Weights of a small rotation predictor: 2.39M parameters.
Rows from block 7 of a small rotation predictor, named by matrix and row number. Rows with one number belong to one channel. Each number is 128 + 24 x the weight over its row's rms, rounded and kept within 0 to 255. All counts start at 0. Numbers have three digits each.
After each channel's rows are labels from the 100 images, of 14848, where the channel reaches its highest value: "strongest on" is what is common among them. Only what is clearly more common there than usual is listed. The data: Sentinel-2 satellite tiles (TerraMesh).
# convs0: expand pointwise conv (model.blocks.7.convs.0.weight, 768x128x1x1), inputs 43-85
# convs2: project pointwise conv (model.blocks.7.convs.2.weight, 128x768x1x1, transposed), outputs 43-85

convs0.437:130184101136115173123149135122128135169148130163138143165150115099100102109134137116109123071116159154127071129132146162110146147
convs2.437:098106140104113138134132139071142104101136133162121109093105091106082164129118173117179121159094151157085131116131121161129139111
strongest on: trees; clouds; main land cover: trees

convs0.642:184133118142117119178154161116182143123118118122128096146103104097113155153121120125083137117147096118143135100109136117141159136
convs2.642:163129192149141159110123084116171146137123104138114159121112117113145121119102157170165097070150100097098133130132165134150128129
strongest on: main land cover: snow or ice

convs0.718:114143136122119145119131149152173145139116081144117118123140118127109117078102165112083150084134117120142127127102137152164130128
convs2.718:173143104133154155150124141142087146102115108122100109104088137129122165124169110147083153130148110155122121134104103143100161117
strongest on: trees; clouds; main land cover: trees

convs0.688:103092157176120121180117118112106152184143149126143130124121122129104153111156108107109114169121117139156107085126095124172126145
convs2.688:139130135129123096092130118177066132093162089125115132128127129120129114171116085120155128161124148118084108103091092158140136146
strongest on: crops; built area; main land cover: crops

convs0.62:090110171121102129142099113149140140159141143138147142103145128108160083148140163142167169141140089097145125128113101145132157124
convs2.62:180144170110111138099135147097121096137120076133126135173160131164136104086142106130107136071104093126123171142099121162145103131
strongest on: main land cover: water

convs0.154:106152131096133133121121137122118100171174111116091139091159116141116121149126166185125157136141150120194113133124146154151182138
convs2.154:121154142128111139106138135126111088093127106153146139162109112150130152094129117129125159102082149158112164148144105143119109146
strongest on: main land cover: water

convs0.57:120143113123130163152180110114122104157125143123151135089148133127137113158096097106137172127177097141173125135078150185116146118
convs2.57:110168106140107107094143121122135136064130137136135108115148121127124130119146152113139167135146125117127127104101129110095125126
strongest on: main land cover: trees

convs0.709:149089153103143131126114131120158111134142149147169156119150073128134127133127140163166099133102136134083111121170115167132070112
convs2.709:072083127127151157149122180115101146097103152107135109137163078125146115115157147077114121159114128139139081141122169089106119134
strongest on: main land cover: water

convs0.93:090097134152140132128159120119130132156095086120120142134138158122149122112133149139167103145130110108115110159120123129174171153
convs2.93:097129124139149139156099145112138138093110159093162088108163098141151137136143128089102128153165107148112107134123152112084085147
strongest on: clouds

convs0.193:140135163132145151119155166118117133145091123163102123153137109101109138103134118114131161134114165147138099121160157124156103118
convs2.193:127086113115167112108146096124079119168129156108136170126071150123174118125112159138153138135105117150160111172118128104137160128
strongest on: clouds

convs0.453:100111099103142123138161133140153104151082105115101141122117142128152146106117127130103095084139111164113087141201117109130112110
convs2.453:139118118156152133129119165110107158128112164091163128150153115170137106138154128118110104144164106127130155121110135128100122161
strongest on: clouds; snow or ice

convs0.46:100159158124096148150160167112167115143145144145111168122166101135152135119169141160127183148115139107158139128151127138133107094
convs2.46:098189084136098108112120104141144099124118136159104147131098155130107152145131146129141127133131147109141077134144109131143147157
strongest on: trees; clouds; main land cover: trees

convs0.96:170138083136159146138114163119144112143160129158090083116120102142129090115091138139114132105130126171145125116130107086085148145
convs2.96:172082111176116121148110130087137166109128122179101149094152087103131144182125137121103106124134158136066176134137125165129117139
strongest on: snow or ice; main land cover: snow or ice

convs0.463:113083120085088161180119137118165165102096122096136138099139124092106122134138170142137094108130132095082118159127087138145128132
convs2.463:099115135144138150140119157116110153114109158122165132111147102140135143131146133088120133143139101153116122119152160115118127148
strongest on: snow or ice; main land cover: snow or ice

convs0.229:114110139149145141087136148144150103134144171143093136157128150139141108115140103162140137109136131133174110161115121136122118172
convs2.229:104112150126138152153100165102114125104092118083175115104157100113177151139132149079112151161142121142114121149144143131147098137
strongest on: snow or ice; main land cover: snow or ice

convs0.708:099151140116112124149141137122121037124139140158095145130150158144135153109183060145104162116133145117184102154109151182120131108
convs2.708:092143121104120153104110134150134159136101144164156125128143127118121145152115115144104135112117152116169123112150131153179123131
strongest on: trees; clouds; main land cover: trees

convs0.328:104110098127113095108158096136107106125140139171109125171164148165144153086159084136097134130164106146152132122115160129104163140
convs2.328:136131103146118127141134140149082111128133121089169108144093136122143169131158109151122154124102114162178158153117117092137142130
strongest on: clouds

convs0.473:106114137132136136135122161107080124142091127154128139144118161098050113124114148145132129164145118119144100151124105152147116120
convs2.473:194111124139134140138158077176128116084140118099141108155145141129135086164122156144133142126110128147131141149106124105089140084
strongest on: built area; crops; main land cover: crops

convs0.564:129123134128135125067121111128133086110126138125139124170136113121145081112127149151138122101132127108186135159140146149113142171
convs2.564:085106143121156156150102149112151139109106117110164125098157124126164181149136127122104181161152099129104132163147150144134100158
strongest on: main land cover: trees; clouds

convs0.247:099148138123174105151090139110133164129165110133153118138124146138141103155122130110151161110109101171164179131171145110076152174
convs2.247:128097097142151114099125136104151137153131064122180100095083135115123145091117096084127105111139114137092138149167097129138185137
strongest on: snow or ice; main land cover: snow or ice

convs0.48:102108152120129145110124131159147113096156100172123134112113171114140123107116111139125149102140115056116127121127164163141106127
convs2.48:126164075101173120119122128146098187111112173146150136134116107124121147111086151128093165151146139127133085122156127138154145138
strongest on: clouds

convs0.27:141114127135112156129147097108128123140146185107171116120124098110148120114089109150157101124133124150144111094148143153088104160
convs2.27:179146138126140130174139147121116140119072151124205109131143118181147139119143148119139159165107113124149167148146155111118125138
strongest on: clouds

convs0.486:124120124088162127111154097159158122118168166140131121152128086127118130122112105081092110143116104114112129129124153181112159082
convs2.486:149102120121130114133119141110089148113145168130133105158139103151133153144131115119102166145097121181129117125122153164065112115
strongest on: snow or ice; main land cover: snow or ice

convs0.753:131136142119120162104115156139123169110100118132131105146057129125131165126132107152143120138129112125162096118139099099118126119
convs2.753:120142154114145133123094142108147152140144041116128159149126132120137121105103150139126121095126095128080147118130149125163154118
strongest on: clouds

convs0.637:144109129143157160137153085148092132155152152129157132121136101129150152155135134120157113141118089126120126133137118125103152156
convs2.637:132149136132126092118133130115146087147125078117126128134131088121128097107146116167132097122127123138063128100129143135161139151
strongest on: built area; crops; main land cover: crops

convs0.484:133111156141164151108127107115163110169120151138140135131156165120078123147102151145124113121101107143126134114158121101124132138
convs2.484:085085147104118149139115149074083174129083100207189109130126153117160165166143148116107154151107129165142168118157144107094141124
strongest on: trees; clouds; main land cover: trees

convs0.42:166127178120145128100182091139132111082152172152136142135125120139103130147134132112164144149130151124093109121113126124087088126
convs2.42:116106084146116140159139170119105158093095128107153149157126120125161149131157124081128116102122179147137117123131121083088105136
strongest on: main land cover: trees

convs0.164:095102134121132117135137146135103119137150134122095150105102121126115100093144155115143175120124149131184133132132115131119113146
convs2.164:098129118105123126096136081139162092131151166128103164167142159162115093124114110086118157105132167116123122128120137107112115171
strongest on: clouds; main land cover: trees

convs0.495:141100116058116129149128139109125122099122118128098104139128154109109157168107135099127141102141111153106086128149144113160153126
convs2.495:122114139131094121134121125145085126154183142059132130106130139129140126102112141096132148111124148182126128106155139145099095106
strongest on: clouds

convs0.129:116122160100165108109151101118133110117155140116149165156159118127103135133115142161176118167140173092127067142119097131107159169
convs2.129:102106122196115124148146129124114106103123127103128106114140117103102100117170079120136131161077143186131128119104139115096119134
strongest on: main land cover: trees; main land cover: water

convs0.527:125140158149156130085118122094089115176122136158141134116068154126143158154112128115105116163117140108096125122105103130162127148
convs2.527:127159125129127110126155161163123067145143111103155146151101104109112075143178131104120122148149082088151138133150131106099180131
strongest on: crops; built area; main land cover: crops

convs0.21:155113105172139141118129117095109112171184170122120124106129118094166110123077062091115141130134157142115127145099113149188158158
convs2.21:134143103130124108118131142154107135110120167124112092118113134131136153087118090089109147190172136113136109156111118114083134137
strongest on: main land cover: trees

convs0.166:087159123145150104118140117152105134131102136162152140126118129135110160139127130137118071137162131110153088130124098138075147121
convs2.166:127113111140110158128134100134105117087110146136118131129166090095138085073148124105114138116139143105137091133143161109132134155
strongest on: main land cover: water

convs0.60:097133126131140096082116150134109115139147148140140140123136112099159147114162111098083110120135188118127121161160146135127115095
convs2.60:124132131132143101154116158136192138159122120138157141128129139123102127194094137096105083089117144117103147147130158139137169114
strongest on: clouds

convs0.343:131162126113130128112119125116110138090145131140152205113131115091169142124089159138071129119119146125145147130154130147089090164
convs2.343:117126158140105140129124117102151147153149087096087133121159156148158119130153129155124161128138157123104139163080131141125116116
strongest on: water; main land cover: water

convs0.160:143123141095113122109097152147141127113120154130157141111139124077101094170142145110143134104116114109113139142143130147157151108
convs2.160:087160184139145160111135155091137134141147089114172110106161118155138109108150132125073152133179087123147111130125129131121104115
strongest on: main land cover: trees; main land cover: water

convs0.526:141133128110118111087120141217098105173138106163108099122160147081116129149125130112151161147109137134127174145127124167130109114
convs2.526:141123128148110141143083125132069099124131128137126093126131098142121131137148169127134138088143123147155130181175099131108177133
strongest on: main land cover: trees; main land cover: water

convs0.534:108133151149170099154115137156145125143149131126097138130159144133142130159168189157122164104150135135159123111094127117121168103
convs2.534:132125137168143135128102091099153153109093101129134118132128156073147143146171197146136117130131135125140112153183140117114137121
strongest on: clouds

convs0.634:121142116143106144148101146093160130139127118092172117153146115100156167165123156138144138130102112087176157148137147083137130144
convs2.634:156142143154128129153137125136150121145111114128125156136126172110157135149128163156143114127121081109080125145156151086160143127
strongest on: clouds

convs0.366:149118115147098087097151111147134171098154143180128110107121105132089091141077133132146124115171115100156113152118102135065089114
convs2.366:136123085139129149118156137149129053139141157128122147142138133111063114113151076127141154134105157146151077181110138131134138118
strongest on: water; main land cover: water

convs0.715:119141116111184116146153162106104153156157155183058130121148116082146115143143138101133093109115127093156120123090137143099131140
convs2.715:122138097155151106124116149105141120086125154100123112125114089102101146153136107174129161168153127095139138175140162131126133111
strongest on: main land cover: water

convs0.691:095164131123121114107116120106142146090129086113124092132152164136132105137142149141095136148129152145144109144130149122193141149
convs2.691:078079156109086143094157131106157125129100149151119124135131114108083105142154108116115117130107134164107157128100138155128125180
strongest on: snow or ice; main land cover: snow or ice

convs0.728:099149114129102120117146138111111140134135156145114116148086159146136152121141130134123136124160121189070124134142165141174127122
convs2.728:129103095183130146126156122125079154114178136113126101117167077193128117137125125150114173148134125112107121114092136142103109152
strongest on: snow or ice; main land cover: snow or ice

convs0.55:123081103145130168123137136136157151160150134167127117133128117091126152143143139134153122122107095090098136118134141122155150108
convs2.55:104112149129146146160130143104138170123089157097168091113158101131163131139154141097115125159139123160101097141126141100105087146
strongest on: clouds

convs0.302:104157113157165105110157134144114121187110100138153101112075126100110168115103085136120101156122099141118139105146125142138086134
convs2.302:145131160124094138130147187134129080114103157096116133123128115112149081171167143158147138155142105134144136140137097111120146138
strongest on: crops; built area; main land cover: crops

convs0.627:153110153140151131077169091136137100094150161155135165122162112146111145141132164142169134131150151105093119126130102153080083112
convs2.627:127106130151161112124152166110099146081094136090127154141126129129170114135127117142143131098103204170129088126138130080098116110
strongest on: main land cover: trees

convs0.295:127134141121131102121145143117124125118137133136129091120149152149076124106133077166131142122135145130141145139129147162168164162
convs2.295:107156072136124135137127116158112125118131177104147104105176096152066108095134136108117153087126136130096112097118160112105103127
strongest on: main land cover: trees; clouds

convs0.674:144110146088136145119171106147119118117168174135175129123147109126127105107098142133161107162120157141122138102125111161097082121
convs2.674:108157094149132119137143174115154115088094092130129144134131159144141175152126121130128143098123151100148093113135119092118086128
strongest on: water; main land cover: water

convs0.172:133115188105151129139182110145133107134132173119158112132118122169097126148108167114157125143129152100138121137131096153087119169
convs2.172:079117090148133188141108150120127115086124143098146162126158117095139156152171091094116147122129148118134095117127179094100094128
strongest on: water; main land cover: water

convs0.376:104075140121136135140075123141134128101133144151151124139105151142093076167185114100125112096120127142139116136147126138136154109
convs2.376:187081128163106119172121123173131149133153128133104118112150119142127131104115141082139109117114175121136172115108145159139128138
strongest on: clouds

convs0.145:116137159118116128126115127128142065145162133132139160127178132157146108132149142133124182093117161107158120145177169168100125132
convs2.145:087114106153135135114110125129144145152136166151137156143119149148166100139132127126084164123099132118136105119105138129078083175
strongest on: main land cover: trees; clouds

convs0.10:127125183148138154114171128107154154120158133127146123094140121110121125116120172130141118115139128093086102118101127152145116090
convs2.10:142139107101154130163105157153125100152150112144116166130139146120135137145123117152127159124127144095170091132158103115114152112
strongest on: main land cover: trees; snow or ice; clouds; main land cover: snow or ice

convs0.593:071127149184124147116127121129136147114160116132122131107139197124123121168156168145144101178146130114146149153127097137127147129
convs2.593:104143120115065138128123134108173168120146149133099142104109120097160137139122105144122126127103126108147133087126172158096099133
strongest on: clouds

convs0.241:126100153126150137129136089171105118130152146096127123122172145096120121167155134122165154135134133112134144095116111175117128122
convs2.241:130138153118096130075131143092166097162133053123126168140122155131100100123132098135147135084106137089056110115101133139128091121
strongest on: trees; main land cover: trees; main land cover: water

convs0.349:119128105118143107094168100147168104150135154171154128134116120136102129179123127140145127155148119111131112132121071115092116165
convs2.349:100115124162115180121130138069137066109108114119149167156118123104129116107177102117132130105154161151136103128118175115109116147
strongest on: main land cover: trees; main land cover: water

convs0.148:114138121118135119149107102129131130138136099118146139086124166124149153172094139134138142190143083184152128136124167103134123141
convs2.148:133162099147121130130139144137102189123165146125122115102140147120138115122111097104153180145136141118173118154116138126112125123
strongest on: snow or ice; main land cover: snow or ice

convs0.395:105153054109114150088096116147099102095092124121119125150117092120130070109094119115150135130155145139127145088100102136149123135
convs2.395:104124107113115133127088150123106138126156142114094121145162126135074112098124106098131153136113147145103146129091132139114100137
strongest on: main land cover: water

convs0.576:149125137097146077130139104080115120105120111110151165123147110081132116110130095129134142139106126122115129154124103108083128144
convs2.576:092134106100112154120088116138125138121180128152112159164137108126062159113125160106133152118150140152083091100132129183106126161
strongest on: clouds

convs0.496:067126161134125170116146121148095135160084119097132128153072128113110160157135143104157126138111103118137092133144106150131173135
convs2.496:161158176113134105126153145095131129126111139100124149110108136103135128079138168184125085143132135105112166099126135123137133144
strongest on: crops; built area; main land cover: crops

convs0.542:119172121129116100154150169117142101125130110123082087130140120154138169141143134103104186128092087172125165125108121131142120086
convs2.542:123116159131136119100101101117143142140111088125143130148137115119122103121075154144166113067109133115084151113149133144120128118
strongest on: main land cover: snow or ice

convs0.215:124116142120138140115160173135177145094158154092113129146134104161117085105105124131147105131159158122139117136128073112144090158
convs2.215:101123139129118113143096125127095198120120110105186165108142091119141145134124167113103121092125118146107120115146155108157098135
strongest on: snow or ice; main land cover: snow or ice

convs0.24:158077140147184111113140100144134123110141174152164129145135126116142133138123156146180128113117163102078137122131125134107087142
convs2.24:102107145145163141150127150105135153099090137092169119123169103115131125121160138091111140155130120138120099156145163097085085148
strongest on: snow or ice; main land cover: snow or ice

convs0.381:157131110111120108147111162119159191123117090108127136103125110128173186126138157120116147105117135178137115142129122086120150135
convs2.381:173093126132164124117140143076196134130113068112125152162118129091146127125091144173126103092128114109143122141143126118130131125
strongest on: clouds; main land cover: trees

convs0.149:135101148123125118107182118144152098118102112142136158115183120165147135106097165084110124129157122127118118165122115109139110097
convs2.149:157103130134134119092150108091146148090124145168114127117107130119151139135147145114082168157163136132145131156101145086098142164
strongest on: clouds; main land cover: trees

convs0.358:143107197134139149117182139134118140108164168126175133126127112093085093122133129115166119124118172144113102113146070131095105114
convs2.358:126146100151139156114125111122144085124118120124139151178131121121149125120165116110154134098078140106148120131159125107122112107
strongest on: water; main land cover: water

convs0.714:157120151162119154120148096112129152130142113125142097112108126146166113123078139152129148156152115069074159093127118142119090087
convs2.714:108127146128149088137130165130118139137108147168126108129106126125123154123154133103088134128140156113137117074128152151131149142
strongest on: main land cover: snow or ice

convs0.294:167114145113162153137165184130150152120093155156115086137115121166112150089087113110139131128116159187144106135163130149117125110
convs2.294:141123100146102143092083088111102160112147104117120120145138110093142103141159133166097093116141119054107132118143121147147090122
strongest on: trees; clouds; main land cover: trees

convs0.59:128107134142150161108150149160124122144127166123160122153125071098082134090105100094147151101119124132128145137181100109129159142
convs2.59:137139147113114125113115095129149153102104174155104126131100109135124116152143090125157123123154126195130163115127159170118120149
strongest on: clouds

convs0.467:133128192122145132083140160145113149181123124103146127122106089109135146137143119116148094177116114070168147146113130134139112121
convs2.467:138115161133150119130185159132134083110124084119113159140144155116130083158129121127150118110165142138132133110164078117137144135
strongest on: crops; built area; main land cover: crops

convs0.195:132125192080132110148136102117108134157111130128129148131121092136138139117079158147131081131131122082074128090118127147129077139
convs2.195:151134166128140114190129133129167122090124189120151093151122120086083114113150167083099153166159119121136157082133156111109073117
strongest on: snow or ice; main land cover: snow or ice

convs0.616:127114139119129126155126111143148156146110111122133109105134113145104156154085116131085077112142113142065135129157141165183157116
convs2.616:109124137125123098144178136129102109122139148130156082103148119114121111113155113092138123152148076091116105127140132124103117117
strongest on: main land cover: water

convs0.192:116135114121105159198116146093155115122147094153139136140157143140117107117140170107130138122174134136130116149165155120142118134
convs2.192:099156123174100159146058095103127138146134102096137131111121147119124144137139131119112155092148135134160136109112137185128148115
strongest on: trees; clouds; main land cover: trees

convs0.749:121128146103153116132134127155148139080150163109125154119168124117086110178154113149128129114166140115142084132094090076139110131
convs2.749:087129136137149115098136147162138127099120135096138137137173109138093097149162090140120141142153125166124087125130144129133102165
strongest on: built area

convs0.205:121109132115144172116141175103103103130125118083120173101153114124166124145104126166119162070081145051107147130145136140150104148
convs2.205:125170094107124092160126129142172126124110093152108153118095141093084136135107140157127134116095173089124099134118119132167130145
strongest on: clouds; main land cover: trees

convs0.200:153102124117127153109117117174120131112124149109092154100104072135109100159137135141120170115103120126111127120119081155103171095
convs2.200:157143126156112142119157137121099126145164119176127168108101205136080144149155132126110114146116169115116120095148097151138105121
strongest on: clouds

convs0.315:146138103102155128119149178124135112145113092110139140113140095135135165148107117117177139124138121145142102129145112144117145116
convs2.315:136105129125107114158123137099117167152105105130142129141147129159137173098154125128127115123089128109137154131194126115092101085
strongest on: main land cover: trees

convs0.356:161154130159144146109112149129158123135150157134106127129137146115107132164127109139137115130088116107140128082127158091091183169
convs2.356:161105155121127147121089107161172165106076082163110153148111133133140139137130136114121104153127110166152164116127151142126155146
strongest on: main land cover: snow or ice